From a checkpoint of a small multi-label audio tagger: arch efficientnet_v2.
Rows from block 2 of a small multi-label audio tagger, named by matrix and row number. Rows with one number belong to one channel. Each number is 500 + 50 x the weight over its row's rms, rounded and kept within 0 to 999. All counts start at 0. Numbers have three digits each.
After each channel's rows are labels from the 100 clips, of 14976, where the channel reaches its highest value: "band" is the frequency band that holds the peak. Only what is clearly more common there than usual is listed. The data: single notes of musical instruments (NSynth).
# convs0: expand 3x3 conv, stride 2 (model.blocks.2.convs.0.weight, 144x24x3x3), inputs 0-23, a 3x3 kernel for each
# convs1: project pointwise conv (model.blocks.2.convs.1.weight, 48x144x1x1, transposed), outputs 0-47

convs0.0:490514428453545440536441509455539430434557510529419558434523494481541486552477532557473479507494502443530508497565525429578486589443448477577527455548465469462457522536490560507493516413491520560458519566475458513505538390491565571535499560492452596430520576504553476547603363477563508441445610525543462424484428507426498509469567422439455504496421530510557536429506453477423426458528503425536482544466545419478477450513495523469537506521510546538514607504585450585539587394514561566459580462478583418463494543450529413581525467496386652431549486474506514468498482505489503474532496552539448534540428498525467507517538502469519436421574459544466480
convs1.0:451586471468563437551530462532483560467566463529478495580509380453469519486431492526397478437510487522446497425477524518521405589568492498473440
band: 0 to 250 Hz

convs0.139:510555479531491479436549459569542440487594490490512581493468438551504418458434500571487601488562557419552458463504534431423422523505503475419403505588366426442522457511472408462490514393551463495515467498487522396464504485540499539546469551530560409422478596537487480560483500447545474570523592489485536495517405437463429487458479504447442419531458535540505520446514470501417577466506522583584425493484533454424386610501468478585520528440591424475511552524506518534497526484566542416527512471487520454541448514521511465554420510397561509478520469526547529485404497482481564529465429484524494455487551437419492577507447503541455508470536413457510424
convs1.139:486591531519410474552527477480500589588513529547481445531502451533551527481513419497532519484404476465486497582531458597518394407455552549496476
band: 0 to 250 Hz

convs0.120:469547473469622474404515430597485456438589449439544592398461449446527462479492556513471543523505502465491443509485503579562447491521571590369558441530431404514552533616472408448485558457510558554506477517529496545491472528538450547557480516529531489528510547486532455497542479507423561436518616472485462497468367559438475499522563516469450537519429578557523513410572460471444518468464542491553491480495507499440453566476479478546574545436540507414488506507507518563483478446557597442544549564452494485532560464500473478486390501468498497396534512529521660506458516508518464495454493452518474508485513488447427572525554556476515538533578393402551527
convs1.120:545512632457399463530551548543608488501556544481491453566495489553480534552426508566506506471404532497446531496581555487594457492481531466502473
band: 0 to 250 Hz

convs0.47:464423531526532432461521407472610465470490571458515539578490435463544567493469518577472488564460468482575467436481502415419421492485551543550419571484531509454531384543559436460505533445460533593489539399469528459505495453514466533506520511501457467439531510550515517473529442533478489511471547592506550497482510445455537477559641459425424491580526539447521588491387461459536540517458495543566563369488556438440451524434472527554490512463546464441463590522460453570555502401521534451392495567396506434481489465478501548553492542509485445501522447469496516501447514451486568438521560427499555549409438508420445577461518514487642463468495488494486444
convs1.47:419478510587562487569531529449527485538478427492457466484472514470596492579465391481438448496454483453487505647510545544493455503505545535417495
band: 2000 to 4000 Hz

convs0.77:585542476499543471522474525616490527528552503451455460503444462504468487535531477426521584581536572515558550490512540508458474479603475492585527469491455474536434527408395448471476542510529462426476450530491500451476532519506477511546501478526520437388532395453564489557469437542368458529477501475454424509456492482484467475394481488475446491493557469526475528534444496507554499441541475476508453524466586507505491519520459429529489559618468577563434610612496466506485515508493536484494538581578468530457577566631572586559454476572504548534467441440433524441523423445572457476503541465415431588596577560625581465476497413502483470537475481522522551
convs1.77:528560462529465523393479556447541580507554451518372482504508461555469561473553552496581520496455527558542477459510490504514438580579415536476434
band: 0 to 250 Hz; 250 to 500 Hz

convs0.44:579485487521519502451525491503528517444466519492494394543445468543502544470505424445465505434494509510430530534560477501588505411498508582504544386488537472506476562512522532481438517556485453445478515449470550510467561516542575481400502445517551505419558498459569514567550424490440469535521440415360493519431455461512453503387499594499433537503538466529462543596440489560533527423448452476482535497529489541499418549495475535510474554519511592543520442613561475542614497475456507435481466566493466477483487477561527560551506528440444479570593508480532598472497505451523661504501555528535517561531488549570491415637604487532544352530474462470480557
convs1.44:524376515482517514501522487478523483544559544465462526488534382441414432480485557509483503478460576572453389481605531476527509522525432549448440
band: 0 to 250 Hz

convs0.53:379593609508571476497497469445523511458465437550423520526479514417577540447451526594584589479508445519489483500485454491462585396463525495561515442433376491506530587539504510440489476527507504554470477510546535434472483510478577478501385431434534494406484508526535511486448509515413513528595563517541539495434489404431490557538514451536495467554572536555524505438573534507504517421466485453561557538521488471529632425499515565473464498487603472481501545517509504508529525502503527529435550518478581513516527590511620531389483464481374529471509531527528529531573470510518462565534452464430485542516461342451474525491567461414517561496458499403463482
convs1.53:562490570446529481546507385564528477580537523473480465572550523504480549484460396415498516447420503501471465491564617496466573541497470496437453
band: 500 to 1000 Hz

convs0.59:531582455584496533584491455549502398498412527570451492480450542519443439586508468438547504507597570507517526457507482564469487501446631564486465600517529510531460489493474549516509581564479427424465437517550574507476525577506452485489442503558489506504435483541540595489423552523354634536561452475542474483527589542425514426524465434493442560399459477477507443520513487528580490517504531515507500535461479513557465549508515562495467482487422515446566530425495493457564521435615375556510547423565591462516429524458447518541435489477394491450528466457561468481544487593546517550536406526449490471546536492463507478411440512423453522500525499534497572
convs1.59:513569527499505530465441419497473516509440493485517501433504408569610570507559407440545480403574478493489466532509514516593572546458566443512522
band: 0 to 250 Hz

convs0.28:579507499609531525545523474488393474445573520575527461585499527490493480534465487480474587459508448499510483462546467584522483484473517470493505477508471498447454496495450529573520532458586467504518539492494494553458569567554497555420422423506587543653529487447429458575454459596488537469467434528534475477466491436474509483447483462428481508507568423407521542558535450543507514543536490444504535478556458566516449504551559489519449584486492548574520508592527446585513594430454603536429534614526452474500462442482380555509615541491547475544463479471414487434611554519566527480443521595466551482530459585496487478456452633544436423461488502552451472
convs1.28:472495518508583579526538483466524581561534395433526443468435457426513451505555487448487464495523516537589465552553585537557531453586487518574555
band: 2000 to 4000 Hz

convs0.132:537547530515525510512523453519518468430504533499498519528498410570562518542631568506473477581494440510519518468498556498469452404505454564471583541473446462608566517498520467470489615562524444456513478533594443546554528573532549456488517486446426513577475490436497512429624552447500430438564564466434515581477517503433504528530586557539538540448478451473441512497515522490395510480436458445421502509496559463466468613552483497559533502480549535404519494404422508551439449464565461508406581508433527562567543457438525421506463557440551503530485633533502513472416507480539465420504544510489498480565580473530426587613531497511549475476600534439540496
convs1.132:487433581466456473474549523550611435479527513480468450514491464482470485485553540582448536528454493387489514492453580412504433441409533560426502
band: 2000 to 4000 Hz

convs0.62:439544540546609554497413478534474525545484521510468526473480525529483480546477519443509510433432409496506471543496591572586486450533485449546526400445484456458456573585511500441519461515524462495544513508528597502508448503478516531400498520545592522664577456629546441571453555495440451493475454527541460437434490450440498480419404480472510471533558461506439507546470454581570597440524497488455507480519416486524516458486506508475472568525487570599462428547545502417501521467453589543463532495530398477473496512465469568483515522504460489545494665493495537439541496520450608634454515567424541461505456459576400464524534542511505468546425494497458491
convs1.62:545486579499477513496502514570552564583572451500534470469583452499446427445533549519414464484460557573579410528567566440531533447557481479482464
band: 0 to 250 Hz

convs0.36:413621492515541511525458469442545474510433550541461535462496509470469594598500440538490490545510486528495553491423484454423619597519475404557491452463519569500495598441491474448458524545474573563486498578464458477482500438499496526533558535482492560495495411510519530517480541445504559440503508566513453443531488445454488535600442518492454537537508423469517493494515502416518554422544489424393561506442550433561436461495549588524509448521528507440543560424531581407518598545432477588501594475517582420460478490490498424492504438495401520600378506516576494508568405536539499470516509488513447443571436478481442552433545488542499505542458529586395448
convs1.36:485515512492492466504459558532535533462472592483515537546464445481522563448491496476369455363478567455551471477454543433434407514553457415508485
band: 0 to 250 Hz

convs0.31:531539538486488538565483485447468497511574511579496501507466481466445468519569466551543501577486467519384551447551547395406518524546469498549419560412490390524526513525477609427413490527561471470504556558492462482525540506443553496447517457535471503477568523547438574468439516456512401460608511423442526571514546488535487475450509523506523414514516530563512495464483463433501536540463503481396482477539518526447462455557499498529555387514506432489533481498556502421486411554536458546512482577468621559488556496510500483427541461440563457549559478440455537570586486405380522546586520379475417488609472451485555518410477479473431522467533410533439434
convs1.31:476547498536495457608501526495477594474471576505542534603501498520477542448526378406517505522569502505496528533416440453469438443467486580554448
band: 0 to 250 Hz

convs0.91:484482453577473582477482443518512542437517459545495381517481436418484521501513475550526479522475574463446474467461459493548602515440495468555476539481575550341425501547484433438522481527574412491513584491449472505531552504439594514445476415583500544464499539487493534526425543458519529462422583511444452549560591581575551462488472512427483533538583438482491487555488483439513510495490493456456512522397529519484508442592595475498399524471441579486514452387530495465556565523416624577520432518562567541436500468489462497453515417481542538462559432530383424643479429469480528510503526511480507480517531488584557471508534562483454493464519442501496466
convs1.91:442508481500507532463496528506417509526412486428554471470532569498452496472499460642476455522511432580526533426436476437423559446578555521562469
band: 0 to 250 Hz

convs0.35:463506424622519565468558492448462498499444459433600442551473494474550561555544519495507533586566512511464487406454415593537469596468432511551483537521530628502413573527477451471525517536585404495501454528446584487502487555489574463506464404530540504537524466545471541568438520531575539452542427533509473522594616556499546513496450514381528539503535495416484557507476501574536596600567518473400469540438452471510512482554568565535489566411536603486507470461526464462439557551496459540482447459539482546495418466490516492469420515423520513512570516486553413580443438471542490503413524511462470470564571567529486536453486562579502514451523503552515501
convs1.35:528535540503527512415426509479466481516455455502495533433508459577563445512568529554440513488566478504595562482464498391512590378527580504533536
band: 4000 to 8000 Hz

convs0.86:480503492523451467436499517500563432485533568530468480500559452600535516514412533546522456493514503467525542510457542522438447478644492510641472656506547368419515520555449488440594459471525582527560520509478455412523504580508516468461549517529467458457498566504536411468469465500482546483586490517515489575497559539474520515468582561538386445437478500485521509514557543453460466535487407484552586413499428430506452493489463513517527505472571525426433566458467538508596487457559502531477497491596468572486518453425422503615573650514503429528509447457459476468488480477441488505509555536537476512532581527464422526537500450417583528506480437544409523
convs1.86:435435424516519532439535548465389538492511473515510413490438507497571533427442521595416499426453469533515468557509548518478533462462586567471560
band: 2000 to 4000 Hz

convs0.99:432517481507491482436554565558451440450541492513523581518603544436440567399547522557506601519601517517544519531542456592504513471581534417513605531462420567426469476543491510454492554395490556494457378479460497434526533433493559487494544508458497481421368615438411391458499518436510508433480525464545508502464531428430448477501487477467473478526428516514483581548514484473526505532500460562428546497490581491502532463472448457602445638432571486484580479500559492455533547540488505469479491615579546495494601525575577517458521500523583547510524470484480492418523487446475375494487544517527449538515495510577539503459490491463491457428525462506521438
convs1.99:504516489432511549517523489508509533515565450527417453559379550584514561422522520597549530439477428588548480468478443490550520546489437531523417
band: 0 to 250 Hz

convs0.49:473431501463466464553458491515403541453567536551449517525500508496475453551521509505499509560599471457467555542493484530406497484576517475488557447543521491412486497457489462469418554457413471459549536575468462465456464447588445466543572481500466417534555464502558490478395462531418479510558482508603497523492463516447591492551448502428457523509566461485495518462446600484492461484481534436563440506452551499529489458560481465469536463410497477505510570481469454516460594500490439531457538509498575532519510542485473527402576325614409621503467461506528481530509422453586404528549468497486550408549580531516567474475424513614375529427585528556445498
convs1.49:466603547501496485459464492414534573452619393417542457451421483455525564474488524526488467462518490390425537518455505493478450535495474489446488
band: 0 to 250 Hz

convs0.6:458508453496560401511489424547585448480591547428535489509583467555582414467528495504478511527456503439538517527476513428584446451498554599411429484460481489478415491494555518498492483530476477502515490528573549512533502466541558484528526605531598499500512521513401516500525466510541431464450567494504558477546487538442398541440558431504427447528454502387461517491488428568517506534438562471567520468549508449568490416551423559618479553400555538527542550462489407603582528434609572426618492585480530444520436549561513542487554429492464448556465465549527549449557530380509500427573494553505523516542518489435473506498503480532532462534554523480555511
convs1.6:486493488398443549526447508496482485512568359569513516514476435493478506472513457515390444516473487495590529613516613483535463495474560456530514
band: 0 to 250 Hz

convs0.78:516357568485443516571512495581434615390473557526515422599479613571505537540457463458501475514576477475527505490453515482584516471538504496464502528486501464492487485493568486494476539551527525501490545421459510498534483474514503533417522475462559356580499426483530424459468593531485548467488449519476448451478495468528543484608387506526561451496526491519514588488554556475498468563530498483482547466491516521477549508492450460454483461553606504502517428504527536555409475521410454466441444498494487540483448537555427677324520502488412468497446538541428488510502469511579395486526467458477527444508602577526551479548558502552423567563461522456505496
convs1.78:489502471487443508477406448505517519546538443438455515497415472541582384476529517589562492521546487429486517475570574501437498533530457404402474
band: 0 to 250 Hz

convs0.76:494559513547482482523574454610403470540509516444531510525450553486390505489510427464470555500423453471484463474528549531514511527522546482396590415456418529488524505537440506530489437427479530513534432448485520510444496507540491565488562433521550490571575597543516464438435487496594543436508431530578464421454452440443495497458501425486571529571561485524536438491552592568537444539434545476529482452474463518452484484402533479541495492445464520547514509609470450635463538499465501606414537495436529470468562463511382526455466436517479381481489443485517479435589553586547465499478460556458554512603489413521419482468588549513491520463460482618482491
convs1.76:528535568419524574601520504543551580481473424447523442592498504558567529530540552515523466479477540572472463530554572490575511506504434477521606
band: 0 to 250 Hz

convs0.39:536491485505521534544559448532378534469472526454524498503579534564397398516457476440461531485484515505471436569545559587557495504439489380525591463609458491443511538467528570523482506476495535584477533464469493538455552539523459581422556420486481513616498469509532400488472488475481501514512553499545467481431420441461558432496381501495462503411530484527470454576540502489526497495481534495557488471478518547496592546478472434483508514554591524510499529584461558509452612497462526560540563476458458501477495432452490599492523579581613490440482443453434488458524531527646511480551528536456551538591552531637517464475443507595519548476451480624499465
convs1.39:562485517582548550454496539540509582470514400399568466533477429522541449406470483548484530470493516589504481486613453507490488501547426532545568
band: 0 to 250 Hz

convs0.7:553532506467465441543497489446503482459488545513514456474575488574388405586508501469485479589539481482470579420526518593465419444535631557430442530437492464630563523461450529396464544511433570438446458518541519474421592438467549455497448494561514575488541477429484518530488465466443522544551505456528561551480500469413468500487518414529418506411505473489540527507567492420415581484426506480526500537553557456491459643544468476525530417522487504486559486481515490510536467634605469576494577514422555494471372493498490500519545475429425453590464444509544484515516485460513466540507472515510502478552452460430530544477454446458500486596423481492572546
convs1.7:592483523502530509526485459509526555515492505466465491527404344444539556486509477495487530417546547489459573500426576515514450479425566590471570
band: 0 to 250 Hz

convs0.72:586575530581515569535561477505494484547429428500571492564465574511445538563550511535507585530577473500528505462507478539473435530502558487441487481462402498535502478565469551448390515442526544575525416535479590495460456495543457536536602489517439506527505499452527561460370531510416546570541450461614568494500480460452423555542525548510481544517465518463526642553453534473530480530503571523498514453561487444539471566530471486565562549344462605509454519609490424497430463541507553485477637521515509513487434443499491473521428429531458409572474470512565534482516505464540507484498497490391509537535450507468462460468480597460450456478443510583583438
convs1.72:578541501471483544515505475465507562481462428453475529477482440678501536596474523374443545460490595459473463502480519503553460510515522503549473
band: 0 to 250 Hz