From a checkpoint of a small multi-label audio tagger: soap at rate 0.0036, 2800 steps.
Rows from block 7, named by matrix and row number. Each number is 128 + 24 x the weight over its row's rms, rounded and kept within 0 to 255. All counts start at 0. After the name is the row's rms in percent of the matrix's.
# convs2: project pointwise conv (model.blocks.7.convs.2.weight, 96x576x1x1), inputs 72-143
convs2.49 100 [ 88 189 114 126 174 149 125 130 115 154 149 146 122 138 164 156 141 113 141 132 137  98 144 143 137 167 131 118 106  83  62 139 118 178 111  83  95 123 142 127 114 117 139 151 143 108 134 165 137 146 136 127 134 134 138 113 161  97 170 147 162  76 139 144 181 113 134 148 112 133 137  89]
convs2.50 099 [130 119 137 125 134  92 134 158 155 133  98 132 144 152 114 116 149  95 152 104 124 122 119 150 129 117 148 134 146 165 114 150 142 130 121 163 101 133 117 135 135 104  87 134 113 147 111 118 154  82 155 124 150 104  89 153 100 110 146 173 103 135  74 113 142 113 178  91 160  94 124 141]
convs2.51 100 [131 135 111  72 124 100 141 113  70 144 119 106 162 143  89  90 133 134 128  98 152 156 136  95 132 147 116 110 101 113 171  82 107 158  93 146 111 139 100 118 117 121 133 115  93 123 110 119 128 129 157 129 153 141 106 126 150 140 152 173  96 139 134 143 105 128 161 120 152 121 132 149]
convs2.52 098 [ 96 125 116 160 127 116 134 136 183 149 146 122 133 140  79 133 125  80 132 101 161 119 138 154 124 135 142 147 107 149 110 110 137 206 156 189 130 158 133 130  99  91  73 133 120  98 168 110 117 137 150 151  78 143 119 123 153 135 130 177  76  92  68 144 135 159 130 116 133 118  89 115]
convs2.53 096 [145 126 109  93 124  76 160 135 115 159 130 109 147 129 127 150 121  99 101 179 140 117 120 133 103  94 169 117 152 123 110 143 136 166 141 147  98 159 153 115  90 107 124  94 124 116 136 136 117 115 166  92 140 146 115 110 127 121 122 150 153 136 139 118 114  86 118 119  96 139 142 140]
convs2.54 102 [146 146 143 115 137 114  61 104 134 154 138 139 146  92 116 103 134 118 200 121 162 142 120 111 129 118 116 132 121 130 113 146 148  80 120 147 107  88 106 152 129  91 151 120 123 134 132  89 127 137 116 144 115 161 141 152 114 138 136 133 168 138 144  95 140 150 103 105 102 109 124 159]
convs2.55 102 [132 131 111 155 143 168 165 118 129 146 118 127  70 102 120 112 117 116  86 130 134 152 107 148 134 145  92 115 113 147 122 141 147 146 125 113 145 109 142 144 105 193 111 127 136 134 103 114 121 122 152 136 115 169 103 101 105 110  96  78 118 138 132 145  97  87 118 104 113 103 160 143]
convs2.56 101 [132 142 123 122 120 136 135 103 101 139 160  86 105 134 124 123 116  69 158 140 107 124 125 136 132  97  91 135 136 105 125 140 104 131 137 116 119 144 140 118 155 101  91 127  85 145 139  93 121 179 129 109 128 157 119 117 110 138 137 119 142 114 100 156 107  95 147 108 130 135 108 129]
convs2.57 101 [139 129 123  89 153 144 135 115 102 110 101 138 140  63 108 137 139 128 131 148 139 138 142 150 114 105  58 119 108  95 134  93 123 119 114 132  89 145 148  76 170 166 151 111 153  88 135 129  96 112 118 143 113 146 119 147 190 107 147 152 125 199 128 161 104 158  99  96 106 106 137 131]
convs2.58 101 [123 109 138 111 118 112 106 125 169 134 140  54 126 101 103 130  55 135 153 122 155 114 137 164  75 141 107 150 150 126 149 124 119 111 114 148 132 121 109 177 158 129 101 131 128 161 147 101 141 109 123 141 121 188 120 145  87 123 148 118 113 161 104 144 161 102 154 161 147 135 132 150]
convs2.59 103 [131 113 172 114 147 114 113 118 145 115 147 115 125 137 153  87 148 126 141 128  76 146 131 144 119 118 137 131 136 124 152 133 109 173 144 143 108 176  84 146 120 136 130 172 137 147 126 130 129 130 116 132 123 124 123 110 108 127 130  92 117 144 135 140 128 121 129 185 133  94 136 128]
convs2.60 100 [150 148 131 102 100 142 145 117 129 103 100 168 130 154 103 136 141 103 168 158 120  98 135 140 148 166 105 134 122 123  95 127 133 110 122 111 109 122 127 154  87 124 130  97  91 149 139 144 119 155 152 128 152 137  88 168 105 145 130 113 151 187 126 113  84 170 161 106 161 125 106 170]
convs2.61 102 [ 98  99 157 100 135 110  76  95 103 116 124 109 147 108 134 122 155 130 128 112 124 110 117  99 151 123  90  87 116 106 107 136  72 127 135 127 117  90 143 150 125 122 136 144 158 141 129  79 121  93  88 163 107 145 127 154 136 165 144 163 129 143 149 137  90 137  84 162 133  95 122 130]
convs2.62 099 [129  93 141 155 189  83 187 105 100 127 110 114 165 102 125  96 118 156 106  99 124 146  91 157 116 111 154 156 120 134 153 117 173 145 118 105 132 134 158 123 130 146 122 166 172 116  80 123 114 110 104 135 109 142 144 147  93 118 133 148 139 135 149  86 105 131 134 132 101 141 150 156]
convs2.63 100 [113 146 165 135 155 111 162 162 113  86 150 159 134 123 111 121 109 152 135 122 139 126 142 104 117 136 110 136 130  92 115 154 128  92 195  76 101 123 139 131 131 132 157 105 133 105 116 100 114 130 162 129 133 149 101 149 151 154 183 144 141 126 123 132 167 118 122 142 141 146 105 127]
convs2.64 099 [105 147 135 128 115 117 166 162 108 113 112 174 177 160 104 149 140 118 167 136 110 121 130 151  96 105 113 152 110  99 111 113 131 152 115  90 101 105 175  95 108 129 103 127 107 123 163 120 137 149 152 190 155 116  85 113 147 118 155 121  86 126 134 129 125  94 109 106 155  91 112 129]
convs2.65 102 [144 125  98 115 110 155 104 128  95 135 160 139 167 152 108 120 131 160 116 129 101 144 123 116 107 103 155 166 122 124 101  90 170 132 113 147 158 147 139 161 136 133 131 157 147 126 128 147 148 134 160 157 124 114 135 144 128 149 131 110 169 122 146 154  96 119 116 131 135 144 100 143]
convs2.66 103 [149 159 118 120 123 199 137 126 110 101 134 115 126 112 116  92 118 129 152 138 106 117 126 167 109 134  94 159 139 123 144  80 149 112 129 129 181 153 184 129 151 144 119 114 118 145 130 158 137 115 116 123 103 120 134 152 113 149 144  88 115 141  99 122 150 108 110 138 162 108 146 147]
convs2.67 100 [125 124 169 155 120  78 156 133 127 112 101 106 149 131 195 147 128 144 140 106 104 157 154 101 157 114 146 123 106 135 133 194 130 130 104 100 147 121  85 127 129 133 123 172 137 130 120 123  96 137 109 155 168 143 131 121 141 172 118 107 131 159 139 156  88 128 140 121 149 121 123 166]
convs2.68 099 [113 148 154 160 107 133 126 142 161 111 132 104 102 108 148 111 137 119 140 121 166 114 176 157 147 109 127 138 115 156 149 125 110  98 181 101 125 119 108 132 115  96 118 148 161 102  99 104 116 118 126 110 127 124  80 132 113 126  89 113 133  81 102 140 121 152 174 136 119  74 142 171]
convs2.69 098 [133 120  77 169 130 137 168 188 106 121 125 132 156 119 115 100 112 167 148 140 111 149 112 105 161 136 123  86 129 135 172 131 144 132 140 149 153 156 146 152 131 113 105 148 133 105 104 102 153 142 129 148 166 100 123 110  96  82  89 120 131 145 129  94 107 123 145 134 118 141 139 121]
convs2.70 100 [126 139 138  89 125 153 151  91 115 126 101 129 120 156 106 142 129 126 115 140 137  74  88 153 123 154 188 141 166 153 180 129 123 100 172 129 130 151  92  92 141  87 174 111 109 141 152 121 132 124 122  82 132 134 143 155 136 109 166 150 130 115 105 115 153 114 129 147 111 147 143 164]
convs2.71 098 [ 90 133  60  71 122 155 156 156 115 124 137 147 138 144 110 139 145 114 105 185 156  61 130 138 123  86 143 160  93 131 149 128 123  94 128 183 132 103  92 111 134 149 145 129 127 161 132 155 101 158 160 128 141 111 142 150 146 104 118 140 130  88 163 132 111  88 130 116 156 123 169 172]
convs2.72 099 [183 154 137 145 105 161 100 166 150 133  84 126 135 110  86 112 176 122  91  93 117 177 123 104 132 150 107 132 189 151 131  96 135  95 138 130 147 121 138 186  98 138 113 124 135 105 133 121 133 172 139 176 127 155  94 131  85 147 175 137  79 109 120 119 123  78 103 111 108 139 123 131]
convs2.73 098 [134 163 150 144  82 140 155 168 134 119 146 147 113  81 169 151 112 149 106 136 176 158 189 170 111 137 139 119  87  72  97 149  92 139 144 153  71 148 105 153 126 112 102 123 123 115 120 140 144 192 120 116 127  88  98 111 173 126 125 105 146 148 136 156 168 140 145  98 115  72 125 138]
convs2.74 102 [ 93 119 146 121 102  85 109 150 148 146 166 107  92 118 139  92 120 166 161 115 114 101 189 151 109 122  82 107 145 115  74 135 137 121 141 147 115 179 124 118 147 115  95 127 127  99  91 129 126 113 172 103 105  92 127 166 100 105 115 129 125 109 126 126 118 130 118 112 122 176 100  80]
convs2.75 100 [172 116 124 108 146 121  91  94 160 148 136 142 136 148 136 151 139 107 108 104 127 112 133  95 134 161 146 115 141 163 143  96 140 137 170 111 150 115 155 155 132 132 122 105 143 129 116 149 101  83  70 140 124 143  84  96  79 107 128 110 140 116 123 118 124 154 141 114 120 121 138 138]
convs2.76 100 [152 151 147 151 134 127 144 161  95 124 180  95 144 123 141 157 129 114 115 125 143 169 114  89 124 154 148 139 146 163 166 169 103 144 132 107 126 176 121 192 110 107 145 157 150  86 176 129 155 107  63 109 149 143 152  93 124 123 142 154 123 127 118 116 114 177 135 133  88 185 135 129]
convs2.77 100 [144  90 114 147 114 122 137 143 148 110 142 113 117 117 147 125 129 146 158 147 204 129 153 115  88 115 108 155 158 108 131 115 107 165 154 164 123 130 125 143 171 110  81 145 135 133 135 121 155 122 162 133 165 127  85  96 133 110 119 114 151 125 140 126 121 155 149 137  87 128 128 111]
convs2.78 098 [167 115 127 113 138 149 124 130 168 104 121 118 170 128  90 137 146 128 119 104 134 154 110 131 129 130 117 126 160 116 123 133 140  78 141  88 130 140 111 149 106 127 120 137 134 116 148 127 143 136 166  99 126 159 147 140 114 113 121 163 166 119 177  94 111 122 132 176 168  92 147 144]
convs2.79 105 [122 154 145 126 146 120 130 128 179 167 160 133 124  75 104 125 135 121 114 109 133 127 184 170 142 133 159 119 126 115 106 137  98 138 121 158 117 141 179 139 105 118 123 123 144 144 114 126 157  96 103 120 123  82 126 127 133 125  85 172 169 140  78 114 133 176 104 116 133 114 123 119]
convs2.80 101 [146 113 170  98 152  87 102 126  99 183 151 147 110 106 129 119 122 144 143 154 127  99 139 115 144 123 133 125 101 117 160 130 150 157 149 165 131 116 140  92  93 134 150 130 135 160 113 147 119 104 165 140 107 139 134 156 118 142  94 156 134 119 123  94 118 100  85  99 155  95 145 115]
convs2.81 101 [120 115 159  99 114  87 121 126 127 129 116 137 154 127 159 102 113 143 122 121 114 131  88 118 136 112 117  97 175 132 159 128 122 113  95  90 147 167 121  73 133 137 136 130 147 108 136 138 147  89 181  60 140 137 120 151 165 138 128 128 118 131 144 130  93 139 137 126 118 153 103 135]
convs2.82 101 [165 107  73 114 138  99 126 129  87  97 104 111 123 105 151 147  83 123 114  89 132 142 113 124 154 100 112 164 120 107 123 117 123 120 117 161 128 120 107 144 123 117 137  99  90 187 124 157 146 197 116 150 153 119 160 162 141 110  96 117 111 126 155  76 175 110 142 143 164 104 115 141]
convs2.83 100 [159  97 118 113 127 155 150 123  93 122 126 119 136 114 124 130 140 102 113 121 143 158 120  81 149 117  98 141 142 122 114  99 116 158 130 171  94 137 111 123 174 127  92  99 128 145 136 127 126 147  89 100 120 138 110 128 150 127  95 127 127 112 165 123 126  95  84 102 162 183 162 136]
convs2.84 101 [142 104  99 104 128  85 127 105 135  96 126 126 168 143 121 165 102 113 118 138 111 139 117 183 131 143 158  63  70 133 133 145 113 110 125 113 153  95 136 136 153 144 121 141  94 136 158 133  89 131  94 132 104 114 118 156 132  95  95 135  99 102 117 105 135 103  97 109  77 130 156 102]
convs2.85 099 [133 148 142 106  97 119  53 104 159  79 119 101 174 121 113 127 134 141 118 107 108 113 133 161 129 108 129 105 148 119 165 151 117 126  98 131 102 148 117 126 173 136 124 122 121 169 108 125 108 135 134  81 135 144 111 153 106 106 129 125 156  88 167 149 184 126 102 112 127 117 139 121]
convs2.86 103 [112 114  89 109 107 160 123  91  98 119 163 135 138 126 124 149  45 131 117 108 109 156 120 127 145 144 175 146 112 111 131 171 132 135  87 118  85 143 111 158 103 132 135 123 112 133 126 142 143  92  75  89 106 137 112 127 138 119 120 132 141 122  95 112 142 116 121 134 122 106 145 142]
convs2.87 099 [ 99 130 124 160 154 162 156 124 129 133 116 135 126 174 144 119 162 143 106 135  90 143 146 134 128 140 135 100 117 135  51 120 187 134 188 152 155 128 131 148 165 120 123 115 124  98  95 125 136 119 198 112 109 133 118  92 136  81 140 129 178 146 139  86 131 167 119 149 119  99 118 146]
convs2.88 103 [146 146 145 116 136 145 113 115  79 156 114  91 130 133  92  96 139 133 134 157 118 120 138 114 114 130  97 118 168 140 187  95 122  66 115 141 118 183 160 136 133 123 135 107 121 168 109 172 116 169 130 149 110 141 134 160 132 149 136 173 131 136 131 159 102 138  88 181 133 154 151 118]
convs2.89 096 [135 152 122 135 119 132 148 126 135 126 140 140 181 118 111 140 137 168 142 179 104 115 165 111 139 138 121 131 109  99 150 165 135  93 100  86 122  95 135 120 119 160 124 109 124  92 149 134 123 146 178  98  67 112 151 146 121 147 150 130 158 135 147  97 125 126  86 131 116  84  92 114]
convs2.90 102 [152 138 167 118 102 160 104 161 140 147  97 116 134 152 147  82 133 117 194 170 129 171  98 154 122  75 110 113 112 177 102 142 119 117 123 123 172 168 183  90 145 140 155 138 124 144 147 132 111 132 130 124 123 110 156 144 154 125 142 147 124 107 147  94 117  93 122 179 120 146 201 132]
convs2.91 100 [ 96  86  96 101 124 147 153 150 144 125 134 121 131 135 101 129 121 128 101 128 119 169  98 124 107 121 151 146 128 113  63 146 154 138 150 160 112 141 149 147 140 143 106  99 141 133 127  83 135 111 149 113 116 150  69 147 155 113 106 122 152 115 102 129 129 146 118 123 126 107 156 134]
convs2.92 100 [137 100  92  79 121 132 137 102 111 173 104 116 126 120 110 146  87 131 130 108 141 168 171 100 120 131 125 154 127  92 153 122 134 151 106 149 115 147 133 130 107 105 127 132 137 133 165 167 140 140  98 187 151 136 136 101 137 103 108 112 144 125 122 160 109 124 162 108 114 141 128 138]
convs2.93 102 [141 131  79  99 130 139 110 137 127  83 119 120 130 131 128  98 103 138 144 161  90 136 143 122 141 167  99 159 141 126 128 125 123  90 148  99 103 175 124 139 105 148 153 101 112 120 151 135 176 119 132 158 155 118 150 104 136 129 126  98 101 138 102 130 146 116 142 106 135 122 104 147]